{
  "model": "contrastive image-text model",
  "dataset": "photos with spoken descriptions (Open Images, Localized Narratives)",
  "train_examples": 101725,
  "image_size": 48,
  "crop_scale_min": 1,
  "horizontal_flip": true,
  "translate": 0.12,
  "color_jitter": 0.2,
  "cutout": 0.4,
  "tokenizer": "word",
  "vocab_size": 4585,
  "loss": "softmax",
  "embed_dim": 256,
  "encoder_arch": "resnet_bottleneck",
  "encoder_norm": "batchnorm",
  "encoder_activation": "relu",
  "encoder_drop_path": 0.05,
  "encoder_depths": [2, 5, 2],
  "encoder_kernel_size": 3,
  "encoder_stem": "single",
  "encoder_avg_pool_shortcut": true,
  "encoder_dropout": 0.1,
  "encoder_widths": [256, 448, 784],
  "text_encoder_causal": false,
  "text_encoder_width": 192,
  "text_encoder_layers": 7,
  "text_encoder_norm": "layernorm",
  "text_encoder_norm_position": "pre",
  "text_encoder_activation": "geglu",
  "text_encoder_mlp_ratio": 2,
  "text_encoder_head_dim": 64,
  "text_encoder_fused_qkv": false,
  "text_encoder_bias": "all",
  "text_encoder_qk_norm": false,
  "text_encoder_layer_scale_init": 0.01,
  "text_encoder_parallel_block": false,
  "text_encoder_inner_norm": false,
  "text_encoder_positions": "learned",
  "init": "torch_default",
  "residual_init": "scaled_by_depth",
  "optimizer": "soap",
  "beta2": 0.95,
  "learning_rate": 0.0019,
  "beta1": 0.95,
  "shampoo_beta": 0.95,
  "eps": 1e-08,
  "precondition_frequency": 32,
  "max_precond_dim": 1536,
  "one_sided": false,
  "adamw_lr_other_params": 0.00088,
  "max_grad_norm": 1.0,
  "max_steps": 8400,
  "batch_size": 256,
  "epochs": 21.1,
  "lr_schedule": "cosine",
  "final_lr_fraction": 0.01,
  "warmup_steps": 420,
  "weight_decay": 0.2,
  "adamw_weight_decay_other_params": 0.05
}
Rows from block 6 of the image encoder, named by matrix and row number. Each number is 500 + 50 x the weight over its row's rms, rounded and kept within 0 to 999. All counts start at 0. Numbers have three digits each.
# convs1: 3x3 conv (encoder.blocks.6.convs.1.weight, 112x112x3x3), inputs 72-83, a 3x3 kernel for each
convs1.0:479546504548540600465625416477494497457500463489436504463541491481517501472463506582565568479460469452508486477573538480527521455536456482524434497531449462421428470507439417432509411371408538545500533438436466556577506501488520499556539539484617552545527530480525547517452447485478504508488499545515564502447547462448488446
convs1.1:484448453610343556576487508544462447406517436520481516520476479501516541484434442517585505501512514444463406521458536495468458535513471512467443507565560484499590489459484574558450489612539540500474482522475599512529544449538454571535532408551442394429473485419476472527548502439415540489591509497591501546571445522478516488
convs1.2:478556543456519611504492478543519496468466439547537597505432436635502525470477421505487605512545547390412484477593544490497510458511552441520463460529486422494514450525522456488506581492491475546490494504474460501522427473495589558533615551464561499447541388443506501500502504412559547525505532535488462517595482522503573462
convs1.3:436507484455479464495429461638595564476449498460473540618469421541547504525496526501514545482510469496492571423556494450476524469540459449672469533481465479491504548571530541451562500404494520444436582492484444475507540537548460520459521463514532411586478473414525589532482571484555483394557497479500481433529465544535519502
convs1.4:519452455471470465567477501472489607406529497454516422491542469422519552471534536495438443491401412414547506504520486532517539494439495541474544509460508606480549520455509445615504493505504475502547564463521473499443485470352522618571465492412557509524499500484441460466502597558574527578527458583522533479459504461546500475
convs1.5:481526509488516421433576405518526542622424503365519452436583465509595495498577395540501478454526465464555531528497571408532522447526457444552481438501490454532496468481551539546499438614503439507410425558457551554463468568490482509565459491394443449480534511518590534494527483581579444452553509561508609546529512461489407462
convs1.6:490546529515486480485363462529567533499530450504477629441498484620472494541483524482470415510459478477515396524477579457377510529517565470498449472509468526518498524507492502550495541491462503476505408590585446425391545518470442499514481453478424476448490504488570541500420375452495584525535537528434477436463464529557559592
convs1.7:498383480555454519549578533515498593494539534412493510557512572529511386420491509359447448445516523441505450565533485452432470420441560522468501510426592420429436521578479555530477453476424413456458537432466558489587448483495464536451486497489597482592397452518451496427620497472490440481573460503585462549515455541520488497
convs1.8:568483497494484496481558403500492596491535422486437490349512605509442533450556501422517567462540468550530465472488501496430533550436446550481384521473551536448462576538530428471447449490512475589608422553408431514471595486520529507452499536482536479504553499469524523520394566531453600493421517452498447493502501546468468476
convs1.9:449499515502456462491493437526579571499422467521406518439438551516531540483565496549535524525446482546402457529413525543508451419497505436556477424474445443530429587567542577434552523429519515459538496478466500490451466321537579455632467548593543490538506484506473431473515469444491549546516543526480461467489514461480560506
convs1.10:540583512516531591485481499525501408422540522563419519569517471578505515545556510565512516426427474558528527530495555583555538460502417508519528612499525470529525451493378504506480595550530593467596477494512456459413488575501483495541548486461500446529484450454469629553615484614586556530403461498535449444474557478548518490
convs1.11:558489442424526535492489425521482526503538449513497532528464476506549440614497464411503489478495494501631563502454549481548536494511477530461421549507522457601462484527505495542527352482429518489372481454507501505494488566455501453547547495486435446543567463462459424488379457538491488600509487475548505575430481452489450517
convs1.12:446522563545436471462470384480518528436546453497498444448466416512533436595547515416549495344417638409463495443477542510566510420532498515425553451483503468563529421581494567480451463540494463491399595467515568493605493511470489479469509518424435510450371446661412474513527539450474461444519555598425508571501482526537487542
convs1.13:586567484552456490456417463530514534463546503431479541492463554469458541416431454486491496401471411462522425430474456466496515456485425505554579506461531450507492635421508543478513532457552526491507459585461526464449484459442497507469522511503477517538436453455484549485468496466474505486443535507476472470408388470485568568
convs1.14:585531477556501438549506473474522477518495511484417504486575516435594528437546494634480401511524468397465581545544502596523566476509478472437485476495422496584465476406530562530482472484460631484497495416453551546405536444482491515515500488532434552484434449619478436482442513522422510528430423507459502511464559491495553552
convs1.15:544442513445547485536423393422502573497508478497511560481515550459511532498470453609497397495444402419421571525437479474505444561439483543518495546427504465509462430510436525518503468526502512518474537450449517545511481486481529563448450475486568524478469514507506603466517497500439446450479455510513459476543460577533498519
convs1.16:455492387506489518549484607478546535614545464478454463486470502448619523521528446528484503451543374490502454474440498535580611594485469496482598524482435442399470514510462574461520470554457474414405441505486513527531433555481513522452584458449488627548577386492430505582535567551526446508526500513501522567621540536404552511
convs1.17:432447467474583528438385462486581515445461492485532433466549506447609464458514454471655546433552440266578458463601528450434565472405609523421485529481499556475567470586523580420569511523474600453492585496573479537524492449532568561426519524454419542517422548510428469495527435514560420481508506492450537475465444517474507516
convs1.18:540586501490504526466502502523559514408475607441517497388564534491530473485469511636497439581491452488546437468450559447493527581447564559522431525544500522450612498519490460493466514476405553528600411525491440513484559494467552497499483540527564588463484528516511501498474511615430484513494451463421520512450498453591461554
convs1.19:545501551550451454510516474414496464529450495546560536500526464520582509502450429447503562446496464434548465484542538508537487444469417562399482474612559525484540507466549526518494536385469463485489461424549515467492428485542577501486413476491475435504485562541479461466542539535559561519404453478416452394547522522497523525
convs1.20:440419599457461454500547495411487430542444458466453494507498511550486423477501510544507562429435463539497526510590583472412490456529563524510533531528499434454435528541518529501472429447410538460520486401502519574512505506583498506489521591434412621524490541427429455453533496440543503499624533552471528609465515511507568460
convs1.21:482470465496552479488556519448546523500533503457444429553428481562419544548504465437486388414599372465559567406522555464516441530472454526511487453427447535543533544434435504520547505499507502419471527548544502546545501521408454491449375426482536529501409451493572538595535537430503376493523456459431447539507512487590486563
convs1.22:417502488507551504500490489448539481463520535422501523527516467459431551498455511453512497488397559497488605530491490544547514471542449432514532470515434466534510558521491474372544429555360470551454439457455454536481497458548400498509447474459486605487473518472495525393522469486476492466487577482481478456573472485596594487
convs1.23:510446520498576462513499593547464469543466410430489435488523485472453593509489500531578565435429485376528489466558500565547443565470505487421499470444468501533560454492496493539490477510478486503504516483536453413438533536458525531342560539453532462486472438569475572560480538562431519496504539633564448473549520497502536407
convs1.24:390414488459461578496536554538487439480496482441455560552456559475437635498470572408579521452538492548433474462448580552487493518474513533491606445502547519423553461564488538492517470509422491575546412463557545398436553584545447488464478519523528545511570363453506498592542404492541551502405548593506483517463569488502519531
convs1.25:515479561529515459474513574536507506408523412519467517517518514510494519526447502509465508575448465562421498433492539476505534612597411552463444475500484667528523480396495550476592447556489460502513538439511522521545587454422505581448433499506493479518489505459414437534537552453529500540545557505471403443498484474521470543
convs1.26:521490510464420557615563557474533476540532498558554413423494500497521529549503476529485428527552527559433541541518508403439411539473563509498509461469468448570569433411497559487557536493573517457486503518507492632566564487503456487436522513458484489493481516510458527443467468553390478442709562481458562471433600509482491455
convs1.27:579455509456436451439475444424489482528480563579537581459513600570441508524517519566439487553467432540561584511462493501485506493536516476474529482473459519494450500596487463433517522566543490441464555503515533442497488501563442506512543424474443500457416533480608579562488433490564520494539593490442426415471535526525570496
convs1.28:443497423510516570535490497539430521442502431594463507503488467392528496473477477474523530470477449493487492501560565480418541472451433543481533476488500459468562539417504460535482474470464548475516479528510421430475443459531405469474538531530437507542526537509510537582430477540499505493470474539517473580583488554522389462
convs1.29:585477521491525515464504489432409498513393495482507530423525524471524578440456509367372505538496612470469475538450537558514496487477557553448546546468508604539511437446460525476506553591544479456488486572469459459489567495459491514536543522447525540497526490452486487425500478479481539533444439467504540421560539539484493442
convs1.30:478571519586555547476507491461459563513419427462519486496397525524490483528466522455461425529609449519566620452471459490448566510479473573526472408405428499596506439450475582466462451493603444408427529457510511491506492451482473518463563533553427532481448504565496523564407401445622555490503542530473433428578487451445416522
convs1.31:428577523464500517540450450521509467490411509537482519550481444520554509508459438449503506419531540484519423444496557515548562535480533421523460460472588490512531412507434507517520465424510463608413528486499412577465470455515430523473442508457546479500545580490487360488444473513536535568528438577510474488521471458534514528
convs1.32:522429512486536510547512442525474462477489456666580608554481492487435532496515497436505434495495539491573504504611515520465515462480490527515551518431515578519535455447551460442614519467551553574637464490557493520462482468513479491457437458344552556442588535532407464462567587534516489509483461508478446469519481438522551515
convs1.33:440437399536584590590535550577543547513540498531448467488565446432437504467481483482485401467586454529539529453588369486505501487464395516458444620613495546563524460557432551488535381508439391506469468458545480617597423424532525518423498522494524553461520564466570555446536573526489497500480578506503519523411533460462451454
convs1.34:515413464460450430514433523504472590542504581520478493509518567476441531458578573505482492503450542535510609458436644483411510547531530541581527531491531485436404415538452427581521566506589455536482469511437521520481521504491541517458509512499509619523557510488529413520512494473497472478513473526520534455524465495489520459
convs1.35:545433461412478437563608528543525555423433501436593628441506507512445509520498485438538441512485550567510561490521506495501522399515452539500457539469574477446517593583475606492502454504525491468490445517426469465449561503499448507511520424615494420456459555446520464531451449471517474470421502469490484419572515535537486419
convs1.36:435427528444464471480531473561487508490519422411514522504458531520613498514510538428514595465464442504485469405400541545428478573569513462442549518468488486497501491534511421482469444458468537500538589494482550573444580469446538515448514491483454493490474461526424479580556475470584513495539447426525385512668515479399523504
convs1.37:537495491515496429525509505469453506452605629552519516451424443522417520520546501535380505493535470477484537497543483489520484519447480543536533464486609474433417503418530445518383535475495467462541534572438453486491577436370550486451504550556449430524479448489560530491465524500492480521525434545530491434488531540507527468
convs1.38:523480564484434596521553430516491509474515512462579477488454509505530478480495470509448526328429414479535565483545564481421427459478510524509413559543540459504369531470567492460485483407434509499525590547551570522522571482509496457473525520551476492453422490420496419443523566517454453446480477472506479585449511452449486521
convs1.39:415543522471505512481486459472488485470470525449437466480519486416575578393426527464398547424523493552503512534493448471469476524441531444496410576519454502474472552557451556424523414442434522588483429534567486434346499455523585559511384408558392477477475580384593503450537528454455563515390490509487485473484510470549452460
convs1.40:470545539526496443463532523565567584624505394487437473459483475557517558556556389479492489498545493481481450571411543506442456588476460531452580478479575488426406466497507575542546628543479439545528473478569469564468519542570453530480511421481483448508401513509502495632561513507503470551523490463517498485498502523550507555
convs1.41:493504477516483417543434527603534536523436474494488414491441515573483467486471544501465406482494553514443522436512433582549430641435443565429488487448537467631629465443521506487525515432468564533475556520431446482535552467504389474592409478473459407465470487585583499548569488521504588485475461486551552492500484492495483532
convs1.42:486557502425483463521555470528455540400483497537482475490486588481493509454520571525539528505491568606498436451545472483525439546592475521460602476541497506551578608537406520525417524451491539498463477550458557458518475552529433508510432487434605522441458468529451520510512463446502534430526530487497503551467464449515532529
convs1.43:483547437509551481535504513579515574492511616516509487532503500506494444543424465439534461466526450544485448539448468493597528499562503498380569461461453513573591570580573396508445469449437454447477452534495599471531605559710447525428396452447402432467447552430485493556404503511596466547551455569456547580581524512454490524
convs1.44:551484526549469476446450458557463492468486496496484516503518490498544546513531453528430466584535533541514526509473556579476457501604475498502477500463495450623573561434461530486476490579583451498473537544450477543605462493418472432480560403520505549454478581579530483532352490462447454508472513533509492446523460513472568585
convs1.45:437507550566595569493588537430428474461536445459495563433477484534590468449468453509446425606566539502513558492491481453457516521442432490530463458463544417505453589496563505472482474488460540573569469514551566520567526446484483472517540499555575567443494428437548353527569529489529531497504438486587407417541472511565556447
convs1.46:523562585532457423491496508476442566516572463436492504426392526451616390472618511458454410528521437489484550502525487473460535482557460459427490536541508472509444505519515526498498498481441542409540472476591493445483563460492537465498520513542527507476612558627475424475495515487553550602480414581505444441466511480528518549
convs1.47:543523542462549481490412555505603473548545483536419445470431460464495539541538447507422479447494516533519508562514557443488468423511524511462398483504458440424486470461433443518580571560500475490518475508476431444454544598637549407513466500490599436454490460449563622587508585518510489456489482451519539451514479457469544506
convs1.48:514552463563541455437535490467515509472497532569540612501539434496626454492517513532516529510428420498585451584489506507413529547560610491480470521525523417484417528557513459444526507465486514516521570493488483487379511526476463400499498494509528443490450391510459495520430489419644497533420567556490585582602420462496483474
convs1.49:524572451562506503442486473513546509502394464613555481533538497540445529498496497507462577569458511492478536467507493509496480497504440480394499473560479510480542489487587504437502555478448466485586568591464514438568503544535582467501561511530498516492530513394495438513510487546470530504462473465475532507412416468453473545
convs1.50:583503487510580455516484437445468484517508566389467480431455513438450556463473539545508487485602573440486461496506474537550502558560524415451449518508508533480570473399501474533500534609536520463554492451457459445497574480542501455508416483482609558525496447507533566504495507505493450479542486502459481484475441613408469497
convs1.51:543511528482527513467525453526522564511451447503490529449433510500569551439482547563460493539542583455457622468510423489503541468470589497499510488508441548615540462496534515486486488455474477554547572530593499463475481474541421523467487505359511475498464487574464471516515477521527539495470494467499591431512485463451566471
convs1.52:493492464497494485484539471515480470513451514403533482501541587501467571440518547507575560454484549503482554553526473533566477558459492511418541474452530520456553527509524471478513467486637510565493492499475553467536491460546486497562506456506476486617456524507454475528513513446504414512563526490481511469438431559416497564
convs1.53:482508529482431460564540518512531441571449460587505631447524511587472471426381425547495509493452527494582505455526533459456501454449448360368436502371440616618563435454518495443462555529438497554499460463404421430401536533541549483539399354445503518495512532516505488460470465491530533506469423541532557565549578531517481545
convs1.54:543417444503513460523526474464436445490527453445480616505522511509462516426510563492518410499461531417402541513464384488437420578490473527492398514532422515442432467518572442519490486507615510457535498439549456450618523501474487519481491528495416447474532514491497474461467480417431476529517503541489556503473538569517474495
convs1.55:460579522482551516422497479431498532529540487470480391519487474535467481591501497545543529423489488519519430474493479497509510525470576446605464441508490478436551568553526421529487428374552507450487524489538422539455452362542583451371515557457471443508428513527540494415501520557424516597493480557475494508497541448556532506
convs1.56:451444468565474464585524443501490530464486541512469528471516515447529453496479427500422530493521473553428439519514483545598488449555515493525494508520466519541538535513535554500444509547467491477472504571471416500549527579469456532436500510463475505484404505447434411500519583504567466512454489482541449506419514528530527545
convs1.57:462554492554507520441579480515431469504526435480545484527496530543451433440493596442438569454515484511439464417491438553488526511535463591533437532475523496375527448529559508417460465556480404517450436529578502545533509477459491506469485444459538451453521490538520548503476522454519428506450550517475516476502502502409536554
convs1.58:536525545525516593545477511519546479597499576471502408503449585525530517416453533481557457502454544536532593548577418448556579500531556428540493545617492477434447526513557575609517522449573535533528582461423569518513495568507507408581522516486473388448481574555450458579468469484495569443466475421458461611590494543486441491
convs1.59:508552468497557461479548450402475483550423449534525560505515437460470547573552442482522519511523462521508477554417485504484571465490407468466421572535427499609451498493454449480440505554597490508473524571539435544490401480523514486589419500561472523516539502473514511519492518474551507543562574580447503480526477508419488468
convs1.60:452425551595466449519480439540425483529453576410503599596560443494523519418477527514477404486464474453511481530443424415423558496567567492483468528544528444556463490467551434488489577417483525486443480505478515555546437542523502464491430525443400539528657445434535541492577487496471364544543545465614456468441584507410565588
convs1.61:466488477502495430560557509543468515545561549484447439491418380494593453532516537482468552471465502490474492438504479466539550619490536620528478495489446541537537524554603522422566496492491439533529482544475527482512584399452479467463540521471557456494424463527417481514519609542405477526456538509556548448513432428560501557
convs1.62:525550544436571452475499536475562522425418457450459510426493524466449499528509529441518453478478556611481501428473455456437425495448497553471497515434497522474561498428586465450391545552551491486535443553458516584519546493415555504381444401551537431535525484495541507574504537509462401574467445453515486543547499538414445509
convs1.63:494521445516534528564440561409508506499609600556503507447546556485465487439481486470621430442526487532607440577477487518506464498510485502479415480462539559589553493492492380557471490543453458496528436469519500454531563403531548515553518391471511452604536451451497480507508472481496504517471512529475529533530523513465501473
convs1.64:432541616496544512528531530465523564465475429456451445585510515465448515539585512527564508469538521470489415506510513508481607498435603418515427449535517495545478522516530521590545480431502504507605470584473407433519501521564428584616505563506469498558522472532596546430541451387527415507472538553543485499482559525533535492
convs1.65:476479458364478543477480546504466505482483409545510606492516482472430445550556538474488539430467473534444485500490427519563475569502476493530437470488454602490495509461540409485425506481559466483497613525513502463497495447490491456478428507478601492464400489568462447440495400505534486540444493547465612491546503558574415441
convs1.66:523507397477548570485490528538515441478490520447559609577555488520488475438556498509565523547502503562477490477513583498446508558451549511563480465461522459537591522477469512496480542530496576489451482496521459508473408516552401550608560451507558453391545487443456467471538463476607497472507447448403537549450576521535538553
convs1.67:462497346527541471627669591488495412521518439473530539447491413426525473445455510507556486538545553440540534453506592454502506412475456440409418579568502536462564579468509529513579496485530525450459474501454428516437453559477461466485461603502377424458492514537473482501531590543392502513536476446499533570429515488505518494
convs1.68:427678530436553475454571511471460495503534512516468417500473563488535463468497524504460510526527466511495413540496551508472490437522585500452447577546468469510440554562531492507451579488556490457491473500500541500477487499479494551551454528507472585542410581484476488488491577499492576462527474472567487514467430511500452607
convs1.69:524577531474439500488504421483577582487453500476432534441475518543510496578547497470480479457552574566480493566456521423399551577529538487453572471570485506412522489516499509503416505477513455436467495407444490511527579544550514471558440425474496461486459500470474506573562530540534495493421501402533460500470458476488519460
convs1.70:467579486388523480527493495438458483469469465508595546531474466552437482552585433535490489518419504607451565479484617501568517499478444480507501505467460522456460575570498477575528543551457538618514553499497467445466476445496443529461494512525565468512529510481572529417516556531441456473474543465545510487445413501509472485
convs1.71:520540520530543527425469477568650533446431542487427479549604487494430525575588536600498627457477539511499486468546443491550576506413476521568511568404496492455460569450477592512454494493422485459509480525590499414494477413489537525491503554440568471496397537496537483546474530487535518456522488451645560636554478424593517452
convs1.72:404453434506515627446488439555497452476596513445532430612462337498540536498493489547509523481520493480484532435518482508499460474490469508537465458422420443463447565514498527483521509450426516523483504455418435435458486463500533549449560463519459509481422469447586504540490488614450485479564527451521531548487485409477421513
convs1.73:443471507552523488630506459487478510502463545548551435484533504481551526588533545479500508436522439460386439538425459505580595477484515497467523544523500509491506509466482483515524512381606584483523496592448569461396471506503465434511510509432485421412465448533453601572500508478473505503493506439463543566455504542451423404
convs1.74:513548515410495476507504479510433548431581450521511496522506530484537530491455503519461475559530432445441497443426460466497542462556489466493499540515482530481529477540469433472441502474481522492519511508478441494504548484432458434463465506509520554504523470570563405538506534467510435553505529434472470448521482604505505501
convs1.75:552580490470467515440578476475483534470444488510481457471428545445486568532491571516430412491634404482521444512433541381462627505496502565606489562493428519455407567540541515503464472491478470447515493520523509492514538518522533542432497490434550484344578467530418488443480329493390572548547505438440481488500513478578511422
convs1.76:531495539459529457504519604489656638496477471542467491545542480537501552516482574520519548461471471440518446493468414489459474538495445484414409513517534445481554506523500573376484535459530486425464535529530516581518573476581518380495459438489474491477488415456505545539509502421561539533563522504514457482416465502476511407
convs1.77:463448467422464497483519499477464505397498488516444534483549532587506439562548518542516477487552420586549499494542591511535539563426509465495547519512480511451527574439453506492420513384520523523487500486500473408465499531536518439501514385575518482474545557565518600422592435535495443492495559486568521481574452498498395508
convs1.78:498546450547519459407516653513464501535450496478497455542582511576433557526462506416579498443475561516469516480529488474471486502485598538524454528428482512557482457474564545472462468435479504476355527583493544511568492577516432508486509489437545473452466542498475489461527545610410404516442409482444556554525485517481446394
convs1.79:504484484538565488503556473465552494485521568479435489505455500576490472449503482588444421438508459504582348542516530483488476491421536519561598506566602392486530498451500530460486487441452532528535500500505531431465516539350420462492513449525535544443447518415507482453527481614488471468487515464525515506494515444448478496
convs1.80:425565545454489576460485494423514472543462533509440517540476592529450458569482467437394599459351580556418455501554440555534462574487587449451545488486511449394537522568517484534473483511513564502508480539490495477498478478460488464458498426454491478463552559474557534530518469460433488470443471535540483472515456578601483545
convs1.81:477521519488469500413540415545413485519509517537592548452501523616494454573578447577538471451515535515363498558579454479568473496494565476471540496495541540528434523534573464456536447386485487561579557505473494396411461411455468467499525605527547502536519482414519584463514392501390460505436422527463427440511512466573419432
convs1.82:471542533443439443487519410507498492432527474568495546428481451575498562601542478444512476441553416475600457561495534528475529538574468456481471498598528563564455491483552504530460514478596513490563545540472459521499462507465532471522478553415441537384481591535555518458530464520462375503535556512451449507473490476494611572
convs1.83:538480516484532458522483405459466505485403510527464467553476476535479448577514489456445486483499584471550492441492473457494489446465453468461460408572466543485474474448540505408479438520505450436411456513538539479507541531543471520428522437469504426445513504499586432487512493467503536516514588528476503545510475531581470494
convs1.84:549453519472513476466504377542547505499561475555369494491467436522495456473466513586582554488468486590558471446484510588499569493442474489501500513537510495568479456504551497483449518452518516474453470576555450387443512459509473490476556446489472462452524480506559446334381413452477497481606478647477508504568536491496539520
convs1.85:545512447501483603389465337548513548602479616490533413494543564512547524480471519496493485413470401441487424563511442499492540566610454504454485473489481467474535544408513602485478499487508448486554520507460429431442471532496459591429552541540488469493454561537548566467482486433563537533484562566502494470423525523467582509
convs1.86:603509518483487471434516525460583529428426445514462480682590537466439481533509522437468518474568478418495452533589522451502438502488533444481435473503485513473502527457638439575516537389518425485480500518475500533555492521508489483518476541499482584480436469515524458449516526562468407454496482473549471439462485525449405481
convs1.87:511447588494443571475508535519489503527472568504465544604408515434522528515510444506565555476425514383499502505458515470568470493546473400459530461496513501495525499446488483429473468590478519511566564427489494564525447473558493495574550526479484492498442545445522543467524444468563540460465496552449516503452479480521486457
convs1.88:523489557465526565331548576520499482534469562426536496531501498515463574444492533550452397543510396539540367505425485572520531561496504480517556461497530490506491523568470425504428485534499438474491440449542507524484541565432484533547434528497527400442500538457502543432520460486477547482593556513505517549484532463556487496
convs1.89:443481506490500420522497505507484494468485488526422562517548537499482491553443423585519595541483424459453492533348418472467441550549514534517524546500462528551526510572480600573619486442536462457419478526445592558603551502523352427597499582486500375517503465589422470498519498523517489500487456511413425488543503451597504542
convs1.90:573502585586491572521501554509536426522548480587450447437542541515518517493594563437545534537475516520553432504592484485503479496529563504474468431481518574416569510503485509512552577572516528478461482600541481482489501561526538566507542500591482473540522539397475547474547381483527562510440619530527528411479500476521559494
convs1.91:430520416484532512515440403468477510584489587508458403606534579597416483528436481473510463436497440485565532547462470494408440508501497478404504529631465524490474471499492498462542566473432395435413505589463527543598457491498420600485481475551539558526503522486471424536467546514533460450495489528420455556477522456506516468
convs1.92:498569545558548474587647610568464482431537498553526493570498425474520461487479503507477513463548461458498537442524559407530516576536548475503435457514534494572475576407546503506463493513539485496497519589520481552561498464544527584509590618457494532502460519462549542498459488445579506567571478503468515544413515452597460499
convs1.93:429472583508510484458497424574503438437442482619523535501470496447490484480504487439475524481524618468548398529481504464537472474435498589546591499557555390575406548483495448491492651528599522524491534494528519385439511458493509451409484462548494595425478479498575468496441464472487472453470570481465466376489451519531520490
convs1.94:581413526531446475539471488493552469477471515512461500473512463555473489612554531478531405508529510444590543438561440533559456471577525456455498495457484513392557512526533512458496473395450574536496426586513442502424482509478524517568469461460503560479488538533541543462459566505518515517490503537436531563497451555527492486
convs1.95:558505461427536592398476428492525483474537528511456466491475543444501505496563537584469551477467555409476410463443502535504451584446462427503511519539549541524536458580424436498539400443543499516551403464433430427465499581513431457466525552500536477496482501530417525492606541513373486480489384463465565520460556536511495453
convs1.96:469513507399514503451450618532477491447570469400445551451549465506565535559417503616482451517538562399473602597596533463493533514523458524565584533481531470492514484462418525482562437530511515424515507530526583438494494507515562512500490511513463526497556488526470548455468548455491462442478533442511590398531486511456438524
convs1.97:499474526529632431525480481572510518405492508361447461543501518457487454439462438509487478401497549486533437474500495470473501492531536580599597487563504435415496524576506419467541532438551462480416502521428522490553465494480563496410465537456492588495468586595470514449516597500545483559414554516503445562500505574493570577
convs1.98:529523405510529502470520426501474554482490471576399468489428511520432510451491535430408523573566490485556490525460546529427556451494546467480586479534498472505520526444527491505516516540417473491546459451425468563467526447388470532492565500547508460373486458427460493503528514435478481492492487514461526557469474626459448513
convs1.99:543489398494599511543483385495437531508499462466533552472527475522481490494567489447508571546587386441457522551453471603560412542560432466477476494377580510514390457572480463492505450398424456561466568504514471497494455460504461439431469525585473448507429494496532477511515484501503494488510475511573570597544539559514488461
convs1.100:534456579479519503469510392594468500539507415524549490572485514475380549487472563463446546465434481456457470477514408478547522604502442464510486459383526474561551533487474553501490522458489501477426462595531483419476535472532511450488450492472520555514580468606505459506486469466473491594451532548559498539471460520409529383
convs1.101:584490496575445526495524515487503505520535457528485423548476478551405470555433513482582489495461541467421461447458537512483545526477493559535491568465525533557508482584502433432421639516564448453470544521496509552528512452572529468411505542504446427512476518519461499523491528498468458451484471481404533378566483530450573590
convs1.102:512501507553497452592556383439503467496572427482421450469524550518478503535476549463453501513561526468494454509478521566574445476488465458485510586502475455482482518504457511574539464476548504439451519434494436501505472529475523544574439509454391464555563511461454467463468462420469506500566519513467422524548404529466494497
convs1.103:466544483459440426390411431586493556521451534427438419504516466459434517460547506575543553517414565385458529526498582453515497509490529423555450579454360652560478501442521501441495545463552538493546434435475540477539432444485464480459604511453540512413428370558545521585499539472469469511505520459426548458495463544532486434
convs1.104:522425471474413455675527595524506602452440540541516515447473453583432473525504499416517600566553527511450552425515448545541497469440520395520462485519467422544502575625633495566505542567503509451400487468477515524420527569507533461486561480522426523443515519482472523396484545582558495507371425454482587514485567501547530570
convs1.105:576496558645483477485341478441484350467560454495510516568426514562575504542411432498467444587448485435474510558473496601505490582441491485523446506547550519547539503464517529476418421523418496534478406398550501453470534475541571454508503451433466473600435524549460547513519448527568453522427441496546515512531488556471527510
convs1.106:531524463399602570536527461516513450511538402559465421456486421465470411508516470489419555663557470574495529577520667420392510471459567483509484529573467439513393514508608568419441581479426404422552500559498539506438514507533499479592508572418426505572554527422407378426549545533532502565390464599481518460477509478461523499
convs1.107:562467497494465471513527484586519504571447440537510422482514422538544454540443460564523579469494508545533483440508408552520494576510487476534417545543544494499472559522564457605497491514448547505447511532472498471530561556553538461525479524436464521501382524528450537508532509472540435530543426548483454470473496513496485468
convs1.108:459548419545624414402439475409486459606482553485418461545449465544463481516447480540557504486516430527445477496528611471499490492565528527567627491439456485413425474397489468505412489504408576556545502542526409413519481433458499600495465504542525511473452511487479403551501599559411466479492463549451496471480459473487508580
convs1.109:519500500580466469511462326456499464545547467570541485442538472513573472560475500397437428529513482491502471572494487549493609549466574605598572510638555467520427515557567464521514488595493543450491426509438473501434586441387537431451541524599517474570411510500418451486503465595459497484479490418428460483468455471549542482
convs1.110:519510517445495569438486616524581550498584575459464520531461507454475546528541494428456471422483485449410443493411492468538513440471524550581526547564446498520481551559493470474387477401501508518539454509393546432498496534496491468586472558526461446470475496503447512511444478447516506496544444527508457551517466528541590458
convs1.111:505413477427515406567558469541462370485492502473466534535463502523520509538415405454493510495529532482447452535551587516517590474376558534494555536531527534571529449525543564518547496476519523464511532509472470445470534473485545482467505435508388443517486414450409463444560593529446511444510490564514460549545426538511518499